config = dict(
    mask_ratio=0.75,
    loss='mse',
    encoder_norm='layernorm',
    encoder_qk_norm=False,
    norm_pix_loss=False,
    learning_rate=0.0024,
    batch_size=256,
)
Rows from block 4 of the encoder of a small masked image model, named by matrix and row number. Rows with one number belong to one neuron. Each number is 500 + 40 x the weight over its row's rms, rounded and kept within 0 to 999. All counts start at 0. Numbers have three digits each.
After each neuron's rows are labels from the 100 images, of 14848, where the neuron reaches its highest value: "strongest on" is what is common among them. Only what is clearly more common there than usual is listed. The data: stained colorectal tissue patches (NCT-CRC-HE-100K). In brackets: how many of the 100.
# fc1: MLP up (encoder.blocks.4.mlp.fc1.weight, 384x192), inputs 96-191
# fc2: MLP down (encoder.blocks.4.mlp.fc2.weight, 192x384, transposed), outputs 96-191

fc1.325:546455534509514529420466437529517527569514493541514486499423530559483416516506484453507468492562556513514568490492534525488500494527466564501445468484509517528458500544499445417564512484468529450463580547494564425468491547452509416450514485497505490448483594556559530491473509467527447522
fc2.325:488513453444489538545468490518525488530532531509512531504552445463515558519463500579448581468487482546473480483438486526480505498420512442470520568572475447447529461527401530539495463510536497476510498496501547552489516478463463546509491566461487476601583452520513562528574505526534497583
strongest on: tissue: normal colon mucosa (31); tissue: lymphocytes (29)

fc1.203:510503530492448471530483465470487544461524472517474519527440503486520526561518549542509505534447519447530448566484497515479497516500562474539432548425561500466482454528488532635456494464542463511592432518476483471512498503529392514569463489538546541599457492489533479401466540441425478455
fc2.203:456402484442523574530417524511547494524478520505513458504369407512474490453595520525487490464540502477532532516530459509454545448509527561447506493515485501524496537530517508490508475509525543514458525536492575501539469558484458585523483511539459451558539462493497564482523540535522414503
strongest on: tissue: adipose tissue (29); tissue: normal colon mucosa (25)

fc1.286:526527527580525533560497531485570427477460469454476472534565509474504499580533494497508499516425538521477556510488540478424474480425461472524486485497581484455497480476448563452477555494464489454448518515476497471542477527431484475471421449505547549494486518476498488474513471451515481551
fc2.286:414513474458522479470454519516494466477411514533507601461536503520562476542465563563522489496459515535490547445488420496483521479448515425436520511480501501508515540530506470515609507479440538520425474505503603472454512577508497525494522464507500516447471459550533557467523483475465446477
strongest on: tissue: normal colon mucosa (39)

fc1.378:459521441528562478464562486516502531507455527491468542518491462534474490527488501467530471513572514497512465470554524507526532579524555525508543525543524538521479472451493459520529476479465467483563441442464490444435590487418543521501492535540504438475534547521498496572424505484480543467
fc2.378:495539492545481594475565451510392540508549507513489492428482539584491498539417461544475542526469499452552467528478524465580582513483465476456499479501447497463502580498533478428483534497537394476502473455470397500427498479454531535481491549463580484462483476538507481487486535475533525479
strongest on: tissue: smooth muscle (60)

fc1.289:523509436430502467470500538466498501550489471530571503513481532580476469497517524548483535490468502462441462490517508553409567485469454567486574487491461463511565445551554472538515426568453503521536464445535494506508461487547544525507526539498504516503488539509467393451500491498466457522
fc2.289:488541517479496431542539534465425532530459479506492520511491441432439499476473518487505449435501485485508535558516433418503480538465519488525502475532464498489424442477477501395500555503450454466513540448505486510540457491408440513474462536530492434540518434506539562559475502502489507489
strongest on: tissue: tumour epithelium (47); tissue: smooth muscle (41)

fc1.287:466502507470452563548459482446475429527526505542549515503456470490478528515467516510484441460530519461442531507435478508488521528530549561485521490576514577493439535557434529474518504478571464495558492454523483503486520516556502434482502510541435537546545410543513498528460516494458477475
fc2.287:455552484563532530450417540443499507471480454457504439459511529507525555479531492555481543559426437505557499483536564433531579549532432418527507502516509502591544531524518439482452499547500521458538502490481515470495470512451523499447475491466508516443491450504553465541532490532521473517
strongest on: tissue: lymphocytes (57); tissue: normal colon mucosa (30)

fc1.322:490472441542502431443490580490433503524519477475485499573414446517459473488513500522438582456536485508466523542552413476551537464474458411525473472487502484508565479521494542504540541459480521523526526468519490554467564480535491489471472464462453386446492454517553549430529480487538512554
fc2.322:551515479554548494533509488437459479523528535531508471523482530465443506541447521406432492574431472482501495521474463474498575431542535567458398505495474540491496523520541427528501497509462430533484473514432542625560434498432497526452560469486494468541486472510527541570450474505526443544
strongest on: tissue: debris (72)

fc1.29:540654544560506464522540494500566498557496412459482484455461481545496530452494536487468572550511486450499546541573512570478502462484537470476497236438520464453445525525467510576500480543509504456445492491477468519485526452455475511480526478488495486516548476510541493529497460501479492439
fc2.29:439270414462489507491482518528469483515515482529482485518490451477476512520516502454518478491530500535493479512490477452500478476495483509501530787604462386452438505485544524478558539512514523512522470455494480472480515502469485461471520425491476485483480513466485558538505453509479456495
strongest on: tissue: mucus (45); tissue: smooth muscle (32)

fc1.313:538473565520456504495531509514469500515535448495436505523398524450529571507476541496539465617531535522511429507453529499522449463470534493394515552487481532497468477489450475501464443497495489503408494516546512549556536560475493597514507462590405490467492471427478444468527515490459488556
fc2.313:521494465491555490556456475450493540540481449503537448446541470563476466487554486480506547491454448505502539465501477483533464482466478567428513520486546506557462561489585511496483481488569505481582556480464568496460520504558541458482491460473598425486563462484466589488511436539563478480
strongest on: tissue: mucus (50)

fc1.251:428504473476421505512486544531484552502518522552407560469477513588501492500498404482466547447568491602469499511468438474540559583431511521510494498510544463520519446558542583505527477442578487507493530514454521540526495475454458485497539493524472443443521469509481482546497537481499478538
fc2.251:546592419456501526490458563423549535529505478498583526460549505574482484526562516483519484543514499462507491536496551481535560533451536536540488437536452474478498535539523414491525491510534417447522475518451411571455511454460469527479493505523471501587496560480517509561441514510520495499
strongest on: tissue: debris (89)

fc1.5:564524510558548507492479507555429476542485522526448492558497500454487536547556482458485499525498521556533506564463529489450561544463476513430456515499477497470477535476502450545527503529525470466498459497488472470500508441542613477478500405541445429544529470473559459469543548550605498485
fc2.5:421536501476512598471489555469569484494466460512531422496466544576545513503532431537461490537473531475520482508474496488544488474524504482527476550479482503520450512506574490503465460471472567500550508493473518536522423575505551480480434533513474499471505542568499563501442443485479483469
strongest on: tissue: mucus (43)

fc1.297:422548519504515480532460478533470513544577556437506417521532462521515527512454505470505483514515518454493554523521454416471464472460538537457499513494520503399464560558468468590544546471477547483532587518542532572510542497528539499460502502440504454449457437447530496527519477482486490480
fc2.297:512493515508537490487538533510500534444468523526538477503407520532472489479512452531493512534425532466570472537457511550492555553534535500508469582493514579536542554498592446487395482403526525500469420535488559488483427481444526554528546488452526556509500515513527513483495549483484497502
strongest on: tissue: normal colon mucosa (49)

fc1.238:521516478535514443431468492539547547447523565472561441479504559475435531589505478509512524463531500406490532462479393404458517545476487525570484607460485527480519454583501478460537473517479467520498558504497478518454514433474485521404500485511432496519578470434506497478563563521514429553
fc2.238:487540473466525537520430519487492451535482488496429455471493535427489459478523532548443512557456501540558520545519554480566493495529530573487534483514496465436484580481475460488549479512568493430499469488468529517517486511547527525493527507528432472495476527442535510530528509412518561531
strongest on: tissue: tumour epithelium (44); tissue: lymphocytes (30)

fc1.195:487502483537594515512460469484447480470469482540492463514499499490524534528447444592487476425549466483509526573478459508449567529535524471467468507515545441541493494433417513471456548466539543527465509476531455501479416565525430481487507466531506480499495534521562533509562515479557628496
fc2.195:546516467467433514459471536531525527482515571411506547463484531499527472456460555405523498528492541473544547435487458552529488486495431472508502499498463509403514533496576422536490469471513505522536477527516569502541502504498584508458540500470434517483488493528495474476495515443505443502
strongest on: tissue: debris (30)

fc1.334:501461536552464525513505543532529538511575451444483483469430459457506536514487580515591457499510568495507461526508553555517470478561474537435495497530467501545385520529510501433518455494511448525489550501529500529517500481465491516480475503497497511575435486492480514533575519577415532452
fc2.334:480547467488574472416494476507421501519456508527533496529573528480527510547473457505434505471429430519488517522538475484467552563444519502505469502494510523429582466539449484533488514500458551489549459514478505412504434538549510502460474478515535485451561542445553473448428444409520475536
strongest on: tissue: adipose tissue (35); tissue: mucus (29)

fc1.355:478485465472544484495503510516473415467443483440564498451549514599543524458562510480501482537553520525487521452501559462578454497489532422531490446559514488494502514472432485551548514564571515531471486541482510476485410472566508499501479467524444437507492438495485441487484481510574445479
fc2.355:525516520556465524493496441505480535574504497530506496524454526439468484537429549512491533467486461458477453572519480529471536474456474556496502536488457486491474471517551512446464476461462489476514475476482504519486592531415527504466542519496553578489507545506512564476499549463435531528
strongest on: tissue: debris (51)

fc1.135:510471474562565466485460549481444464542505548521526506548522523456486533416572518445443530491466516559478443513470548546491502498540504437485530491548523493517500484511466488479532544539532458574461490402498519414469488541457464469538582512564446464488513554474508517466450460581493436533
fc2.135:495422532527481444499496475452592499441471531473519464476464453567542488501522504469478492499520478421427441516578438467501477484476439525509508529445495520486488531484571501526460475478505503462463505522498536523491536435550461514486479510489570459492452481502475482460415489439482555502
strongest on: tissue: tumour epithelium (47)

fc1.330:518548520490449553474505442545509548515507560481505485524499523595517616420559500409528456485447487491485522450474508516525471457613553479449509531502496369514535512462552563553505527505566504527456512509512500524539464448540507472494529495537497449475521468537473514498483474496485541516
fc2.330:469451537563585503521585429520548446511472433523521512486483524457434493527505487557551563448552514541546487515479551560427517547433460509500471475470510565541487479483450432460539468510514522471574471430478537499483528552452505530543446531500399558507479487444543526514513508524478504455
strongest on: tissue: adipose tissue (68)

fc1.65:497527538494611524504512454574481540500579506533496541480474443453449540465535497447441522422554505488537431589471542517582464399461539440523446506485520435526494557469447476540471488492506489502472567495487485488489458489476544536546458522567549495519489481452498484443428401513547457426
fc2.65:537531442478546528548440514538519457533486517493478513482518520479488469522446535505541475538495523484460531463399418553530482488473498538497497579547430432439492409540545510451555554501522505479461492453483540460542509511476466459465575456515445437482435529535477468525553549470444568506
strongest on: tissue: smooth muscle (65)

fc1.145:445467543545507501486504476520351545531522497462527432511485473498647564540576563543567522498456473505521483510531523521505505466556565432433457452501553443453453494518505505489452563553523450561468513536567501490513508535486465523440554517509505528513517487401467539478512534517472454461
fc2.145:584501485485468511464473460420586471505484480541444563453514492489412483511400450518496491513511470517443510436507470533467477491468378574520546557581488577527574485556460460459518516508484537462536516509499559511441484497507498468550476481467498448539428516532528518486436465486494576494
strongest on: tissue: normal colon mucosa (28); tissue: mucus (28)

fc1.144:487429541504592449510481463555474509531440606467472452561418497516460523456465463520540577557536461543434493479459499512446479553559575516542631509504544463477538438545479458526514481487452552463499483547449448484562520464498555525510515461498451504483480433482532444496556580476577550551
fc2.144:505577421543465551505513564467481481488572407527533564445539458484499528559524576486429394478521526474537536527544545540517523504511470495426389541477466508507481568480495538489441492492530442538498491383500561530474514549523473533481512528520523497440504537548461490514444412534421430470
strongest on: tissue: mucus (45)

fc1.101:502492550515471535469439504495559443515481508518533500522521467539515482492526517560473473478431524484540500527478491544514558532522456500518468502523378514516466494498480423524464519480476559446431451459560451473538526497525484472489454530501523442505408446491547508451455481438470521478
fc2.101:509472413543569421526528551485479520550478489444448520517494515450470459463465595482521485526543462501444521478574514457514467491463521480393491473527613470468541515493434514496480497530450484535513492500466503578492488445500522474506605427505471576539557575488499450492527498543512491534
strongest on: tissue: lymphocytes (94)

fc1.353:524488523463556478471544518437459538582493487519506421482546490475469481493505510477569535546497575496503475492538490539474546563466462508467493492490425528537518491453467416507518542547513430490494517526502488582567516439492474437488477422514530480542511462575519509513453469466507421512
fc2.353:519513475548547528549470517488497520442451557522464528499499514490502551524543484531432508569413488512441550498463510502473512493487501455524455545508475517472502509464492519540573510412486465532519489466542517552487544469498523543492532482528528491478463495494476481464518463501535525522
strongest on: tissue: normal colon mucosa (38)

fc1.375:499517533415550502468569484507521521587534456521471516547499536512497485567544532488587477521487479544491468517457498510507501508558535489456501520516517514533504511543556411491530520499537482456565496443484547482508533574443542515488514483466433485487445552529380460518450454497468546429
fc2.375:436545478511478471522554555549499442426520539508517511459481475499503489494525511456372469523516440511607527489495434494540446525446495492551433409498514509551450523413517536440491482462510477500525530510460476510548454542517474518462506474498550476476472459410563485468533452506501512503
strongest on: tissue: lymphocytes (90)

fc1.281:498512471537462568498507447514543559504491494552530487490502501487493560491533494526520496581500527542484468463390511521537558473483484502534503484520492532477552535505484356452575554554422412545473477526466517453500477547516457520444512510457532527473548476449553496471451534513465474483
fc2.281:462470517492521492439515555487449422493492489449455531587537461462559503513502485500483533430473466492520449540537499560508470507519533515431529529493468483509478483501541597530509424563502569455513482462532413478559543452503547482553512565455467452476453508552554501525512418556450512520
strongest on: tissue: lymphocytes (75)

fc1.80:526510472544503468451448546473494528554489519525557417493464543521490591509480539466517451482467537527508462513571489508531485522446479508542541514495500480487521462506506468440511433513482465480607503456555510508515513547488513523453439462529563471512532577486529533543515433507466546429
fc2.80:512521453492539486517540535504492486439487477479476546564517495519487456502445524534499541513511478577453526496505578523456531494579482532470496518481536455504519502551497539606526489419492481511462454509485560545495617467503418445502490495513457559424510463464430549473468494517539473555
strongest on: tissue: lymphocytes (86)

fc1.39:471446549472444475482514528471515495477549542407505551497486548526561470532384452558561482503456498558486571521478491517481507462467505575486568475503471577535465476502536554484549519618518519487473501475498493502523489489522536468527503495501454508509544495531536502478429482451498475491
fc2.39:476543533542426434484422505533541509486486531470493520505559561533524574494528595516523462557507537525478500481497475475466493520495480518431507497466539527471499396510505476445476532499469533420562461497553519464529384515465424550480522504523534473577381508505491544460503498468493458535
strongest on: tissue: normal colon mucosa (41); tissue: tumour epithelium (38)

fc1.51:501454429557522458511507487503437504512487451469517445443467497491506485410488521514534571543507511521512477527509445527434535484449564448482566471567535492522479503604473499433518539468539460444516469517447448456521448521456445509455484481533502495463472560521560439496486482441526518472
fc2.51:515524495529506483509523576490500559519469461510560481468480550518516532552506487484568562547534483571524520512472496508469575514514524545523472433520503467485468534519512494455563548496499492488517491529461450496488448532514437541485491427474506457490510511520513419465490523460507490545
strongest on: tissue: debris (70)

fc1.266:512559495560493471511475531461442505521493405510532494480554475541514475506498435528528502564554440474555477466502538438498494553490457551480438537476506521438452496443552543490554562515524480562545424448495485507492545549442499496512547547529552502576541497494473617498449441473471489534
fc2.266:516462517468487468487498528512535473468463530536411470511442461503467503430537544479465469473437525504568516528471439556507477457499489486523479438476516537562520511433386469504478452512529506466470566548553501578486508534571506482466480504515510518430464556551579364492520517533526500494
strongest on: tissue: smooth muscle (37); tissue: tumour epithelium (37)

fc1.229:591438522508527489489508541507486544568521498544562455506503508540446480528446498482445472442461552466478462497489519410559497517465479492454439518427517498528543452551434527430512527510519534478510506517532449438395501480505522525514551562479511515474538456401479542527554539465555499507
fc2.229:424537465515477495475489466488517450414461500489494543505505450456550502462529489541568535507530460505526581511543492622481503485548545526544546463582457479465476512488533475570499493515536493506514523466456546527579507561502463499506459443512467475549492581562532486506440434503483535515
strongest on: tissue: debris (54)

fc1.204:546471516452573511500483489518533408517478455511491532565512446537550448538464597454433521469508490473508457546508546463501485450527517549482525504438515576479491491440470508543499552506480493457457571443501418545487529513508534504602540430415547453510498500543571494448530487528527424495
fc2.204:446535497516513487564559559545477495565490537488525478483487496511546507477531515556493494574462497533444473504538487509526506514523488501427556506529480414591481496529458533478492478480495594558457488552569533529460480465512444578365472507530433524462528471488395531488463558503478550567
strongest on: tissue: smooth muscle (48)

fc1.141:446503466484493479534529482477504494475456548508479530488465501561463487515568480527523448493480507474509455487506503511475538517533618466484517450536576481429478499504509625501466498489526516482448519474552541505468493527412540489459466608556489466449552627545486557546514504563562480536
fc2.141:517454507505490545486458525548418431491537444491516515500492459434503519446459492462467502502471512504484489548448464463528523506445419561519418482468458474542502492457522380487495465510464488478532492492499430446528527490542488532597499443484455456553460435422506465508445502435418464438
strongest on: tissue: adipose tissue (26)

fc1.222:498439484585540522431483530531529548542522515453490532482474525474522530510534481521494628417547480549444431533523433494462527493490474522541441520528496519550459506469532473579488497515536523475533450458462481489504447463569508537550499469505476473485568520489496429481565456418506478468
fc2.222:437516484550555507595449478490533507493487451483559494487503464542497487582481447526524486551481498438565484524486506523477454504426516532488504507527462534497586538519555471493457492537419487539469570438561482500492451491382518546413515461480489495502531456491505601485542565556527575467
strongest on: tissue: mucus (59)

fc1.137:454443524460518513513497497511575490506489523409454529540518461566516563555455419500480526483455583487532436529559490440472505567546484468424435440576536491445534518491467545471486515526489430581524452557489525577486508507543432522446457562492372477477504506499468458510517542491554544492
fc2.137:543554514538520471568500509519450565486484503589541476483477525441516459535458538524566516535548465497446543518411506536559485443507543556547497544420517497611462525564493474547457518521564533447436501424505521457538529501503573441556549419484575473519466438499489559526536474491453479525
strongest on: tissue: lymphocytes (100)

fc1.128:504455516489453519553463451478536500461485562532487445497490502572467501483480560489463519413565525527472482535512498468556475549490487512432451509470506520521395501494563527482514475487519518537519469489503562465508470493454521524434448435554543519450503466515423516525543446429520527477
fc2.128:499477528517523468466509465508446454451517497506590539514521545482438440478533501450519490500535509437476503530544405537461556445459503465518526518529491475555476466448538434514548489498453420500530472422501468465515489489492508524522486542498478489535449528495517478545416511511519491429
strongest on: tissue: mucus (28)

fc1.298:484494451554497496507464471501436507474522478584557522525473530571516467521581493520419520500512512409505443489498499466484435540552426526434441496497521447525540498499490537428410546539492540529450540490531529456498508538486498553451591534515589511433505490513464477491494473573520545506
fc2.298:558508518518530438449577534481577431497513521471530448516524482393467522511461496420567455509544536549490526501543453536518519444439553476520524504511463488485459468434545491541555465424475469457464430451474472523501523439491450441481467470495415493549483591494579531533494525447508471457
strongest on: tissue: smooth muscle (31)

fc1.10:479422498472511497524532510503489476485515498433519538474426530537453450545602438525516497542521450472548432518408569458502481484511528515476505480507549464523571503428507554472517478479396458424533455503522460510529586479524452529532447461474570481518493524615498556487496496471568463440
fc2.10:515555511475503477499481452496465508547539495497474477512583485448574543500407555527485504503483509536507550476585484546544488506498454484473483551485473543534448443546458463532519523569613520557454544418516530461430397520519513495476527565465473528457493516424479437506493480513478496571
strongest on: tissue: cancer-associated stroma (32)

fc1.181:566497519535543505452521526483509514501461555452451443466489500467539522509493496504466500467520515571502446511534516538495479523403515520532545519437546430472488434491501515488454526513497447467443554559460453538615413440466472555452529468534536536508617542478492554564489450560524535563
fc2.181:419478514442505475506463520504512490465470506498529550426503530549429509502518569566554437493426482482475535528520537491477529516564500443491522527536493540531539518474509481477540505501485586539534442520538567476463539550470515557550551480510418459495460418517508480424439451455479481450
strongest on: tissue: adipose tissue (70)

fc1.285:511494531498523483482596517553527516499451562619506469540501536448501540504484519514511477418503477527556440474489570510527426464478464513517500506572471513518502563439508462472462486551492497548456496525546441464476460455552533465561457486511560489461455495420483440470465462483524572464
fc2.285:461533436550499536596481493511483497522558420437507498458460475530488471538502501565520507539440478506497558481487500496529566484494536459506524448481493463486525434542491491446527508428485515470527498518579568512543589527524466527504505504561486523540562522544513581533499578492510417479
strongest on: tissue: adipose tissue (48)

fc1.111:454482505517440503517540478432467509472462502474465460463520589412527552539472398575576496535495529583484483507478518539524551513459555550450477497509431534531453494462511562473533540490497528416478479481499525485473537562476549429439465502506530559530519525568481467498499474545477493498
fc2.111:470484534483448454448556495571514530432488511506521507484498536497479518444447433498516536439498501501562469503477499464460436519495469522490506509503500515531509381487501562442552579535505570460519466563512549509503431563528511496522459466527454500512473518505528505477493487501504545515
strongest on: tissue: adipose tissue (55)

fc1.243:488455495453534506459462590454504479511508433479489558475512558507550520534513400409530525521524506537505525446542593505508573531550509481479448494480553434532545565441513459503500473545523526520473472446513542522530548488472489515606536480476546519536558505469490443516521447518496496466
fc2.243:459528525494567536507519454475477443587513482476478434482475593514475410510514497431518514542463466545551500512529482450437538516467519530446481529492464524427461501436548542493486509449566501489504509514477509503496419499547479445519555499556489449603405530530535471433476497420483581522
strongest on: tissue: tumour epithelium (70); tissue: lymphocytes (27)

fc1.166:493486553513491636459453511487579384510570514458512555486444489485425562511459498499470498485502419544444473594500549520516486555486491448519533501521510451516527486437553516498507509542495516458495500496478489543569487458487493486541505451473424503451526462531490422492512537561505461503
fc2.166:542482477578489546517536405510419480508506534528480392498524516508505543515529514482501496498453526494544524505461511491552546454514480459526550500563516467567567575480435538459558437532519496479439435464440428574493503500499491539472473467484449515507492580474494581564483440482556532455
strongest on: tissue: debris (58)

fc1.162:480560439434525489484561473467456555486489457438530553537523509474430518464465528579542538466515478556541488497570571485514484476500515618489514494504450472530464506466519510544427561528447448441569502522520501546476533574556490475495443504553494473527521595437445527446547494532536476449
fc2.162:565470554545504476490438528557498467489521497588430474481432475507557514526516459508449471578507523507471544537419482537523517516512478407539482501467570584475543495519530502425565501503554549479477522477495492471509485426464426499489539525458479561457478419550538494545412501430447504592
strongest on: tissue: tumour epithelium (60)

fc1.300:456493519374495548496492459487505491443592504483571526485524438547420451578553582530472568558529542484500470480514508482478492448499505535484534477524437530485527514537516475518503503551556510511451505573418502487517578513521474500497513509463496506503475547560500507518449440474521497525
fc2.300:513445487552512480464456499464593500512477511540493520550582448512534521524438517577527526447549499466480483537491540506535422494490492489476498497494569390446596486544435475494486466498440501534528470526473443505457496566507492471460481525416517522389500529501526534485474481522482478532
strongest on: tissue: lymphocytes (97)

fc1.215:516470476591472504503522493443527500486516542552425535450440504528515449459544473487525563596533479557517507546515526511518524413397565490550438510469523486492500546531481449489487510452464540489492583502489460520492507576557485442475495412474489485524538486482451547563541411464503478539
fc2.215:536442484466474546528452462471530486508498454498475450516544529476547477587453527439517476476448434439513515508425455572498500539467506511514510444541501541449508495564457511466482457465498448438481486542470462496522448438509539517462500519450604421490553470468485567470513478513514516496
strongest on: tissue: normal colon mucosa (94)

fc1.357:450550433492515449462488528487510506549509457502523452469467541504485571483554488577529462455484442518450559487484559479516546531537489542432511534434494556521480496560555522485507504498514532466517579523475541530439531454404497551459442483511435530547534473518468440552509489522468540522
fc2.357:468490432500544478574475512416465503457501556493528483460562584408473431455471520512518465497497499462475445456446503451469436520448473502555535465542432496503480397534469537489545456548482481521478464521529452493560485546554495496544522573518504515581508480508556490481531562515522534519
strongest on: tissue: tumour epithelium (37)

fc1.345:474457482506497507566514493540386477532467514540542450523530461525538513486540471501539550513531478497447501521496521477565518412556506412504528446521562467458512586490476534437555474513498537475625535499534482501470524548494536477513462478551483410500457488483470553465519504525451570460
fc2.345:565527478563482502463529487465521447499522501492516559541533508462513543489539490539514495477435482496529489460539512521499493495433483573464473486490443475525488416463460459551458500538461467459422510463476523461540511473521457508520551514517487565555569522436513485547490414481547415522
strongest on: tissue: adipose tissue (26)

fc1.253:513518501541482479570488531511538507472464481493503540501520447546490460449548500433475514470490464515546533467480461564388428472489415470497561504550498483516479583456521492527492493452463577524454440512542486468540543448514471476534450420462507505473466501505511512443639447499516473518
fc2.253:459462509465486566481432521481477458411502584490480491502485489504506467453562491441490502446461495434533460524493440510508521471567511466595546529553500499569537491485515423546493474545515530518497520528528489532500513486573539472456462552482452593457472581544530407483524582493517466541
strongest on: tissue: normal colon mucosa (56); tissue: tumour epithelium (37)

fc1.37:558485451463526482380484512480534535529518561493449483447560505522507519517504461471505445535465455458470443528504521493501538481453570533481474479496403523497514523556420540439464496479465504538488478481492502501453528576434474487469406399551457499409469503477507574495515410440595519522
fc2.37:477519542548534504560492468503430483515453444503528522483479516505527463480525527548507544480542511533510569462480464533479490542539432499528527524455600484499458455473596454537543498508551500464556563517495483471556453471578510521536587604441500474501498504470480492488473592519465477445
strongest on: tissue: adipose tissue (52)

fc1.288:522467580494473490545464556612467483458530477470487453567490517537460536589504535448483469484487510508497509475476525453455563491570571504501461495439507517519482487544506470542441503489561427471531496516536473506541517523547535489530451488465434551511550536472477555516542467445526525488
fc2.288:530547492498462524471465501545435521528422543521433487460568431514544516477533484555535538426505526522438583451464548559477464526499476565547456455490524509498601485523536577484540494521493557460421583527514477549502544470535519520464532465492492521538480485497401496482514459574522430520
strongest on: tissue: mucus (45)

fc1.143:474509486490445541467440550444468526491512519487509431491478459515568477506527529494451554539542556570497459527481443480489531515466530521555459529472565494531498483536486496466525571429472474600508615506413498523537495509490500496484560514467526481560459485436442562446524463579507559535
fc2.143:497525476466499486532502455480550403553535537496493435542522597559500537438434484449505541608417475419474533475484463440475525469486450523516557522457500463464465461488473493487507506531506494513509439479532496521465475493522474542548463520500574458451470564599587477505506550543527528463
strongest on: tissue: smooth muscle (46); tissue: tumour epithelium (39)

fc1.257:576468458516500455498483460453597540484479539467554475486558572532523494543439495498512490588495491476454414523531540515409569551456450464450512530474484503523521541506478537501495501529547521521509485502516477435515456540456541496477527505521485467469464472499519500505529499553484458539
fc2.257:445483448532509565493475496470484420501532494482509475482598499490416408444517491521499471472551505510497530484553415483537528459512506514556535506469484473443517448452497460467488515498501482456520505518494508516477482479551504480463490494528538486503467530526489511417439541472521615489
strongest on: tissue: tumour epithelium (65)

fc1.26:482536483499471493481469465481509415518493576557464463529436488503442508512429487524563570502521455525487594478479461527540526474495489597501447525498505519431481491503449463521558522524446513488438451446483508515448474421428494557480510481502491502484498486516510541471464526488457516486
fc2.26:540495542546551532537543490473530566500561460477555470492503477487534604471597537525443463482523516532498471556515548503464457523513483480426533491530461456508482518528514586512501536469583471526546523541501536500530560483560492432466561530501468513468504518520489477533504396514563507558
strongest on: tissue: adipose tissue (30); tissue: normal colon mucosa (25)

fc1.16:542515490557493491494505426505573511448477466519517522442539551497581547555565464520485510547540515510623530521462565571485489446484525560527515514493509502475426512553535545450428445461497467482496483489491524397468433536479527522495430482526525477512539494464453533433528505550505565443
fc2.16:440536547501521542529506444509536492494560465436520445524460545482496542565537522383478562504470485516550508533507520450528559533491509464518427521415503490526476535536558529465539525424479569527439508525469537552622466472444531550527520526553493501521492483431552480533529491521455533463
strongest on: tissue: smooth muscle (69)

fc1.292:482522479511521453509501501470502446530478594510430514515537565518461446567449541474569508532439517490473445524463521512481454519500415564482412537468524512519535474427525529526512496471437565535486483481526495555540477526547453391496522455483499453474500466540556501407484540476494550564
fc2.292:555550510545512417449497545551467522486538406532517568493544455517447529515514451514517462489514467529509534468479532476467443505521547429499507510523471499512432519445536504484565477576497522567596488420539462449473550501448534469490486451527426521396487424513489478514587433541577547515
strongest on: tissue: normal colon mucosa (88)

fc1.267:503500558497473544496558553481452459571504491550401455394530531460470573496529483503466470497498500469534474572446470479454466515534441555567503526462546560446472504463512484503499447526502509485389543565464544482482473460492538476482578534455549579433533558467491525497469516499429481493
fc2.267:532483497490505447588466453490523498439547510484609515567464544565502401530485507503529561472451481548474531423494535503547490523497556458463499468456496449491557496518510523514454563502505455556586479529507440463523507427511520520532396486506455462545511446485464484500511485486551488459
strongest on: tissue: lymphocytes (63)

fc1.40:544520512471506501494527475466475499456494500504442486407500563462514512522523532444544546548481532526468442521502500583473502502498490567511494505493441528532436531484465504523513494529488495437452529527540446436484543519506498421521525438483563464536499548525534561397480469510527604457
fc2.40:525503549556481465458502461520519518496491535482551532552450504489495520482475512481464541457484490514546485431478496456445459593466511463513430556488504579445506437447528545428564557408461501494513473534452568544476437475463495505524483517564496464568458456474503492541472524502469544515
strongest on: tissue: adipose tissue (58)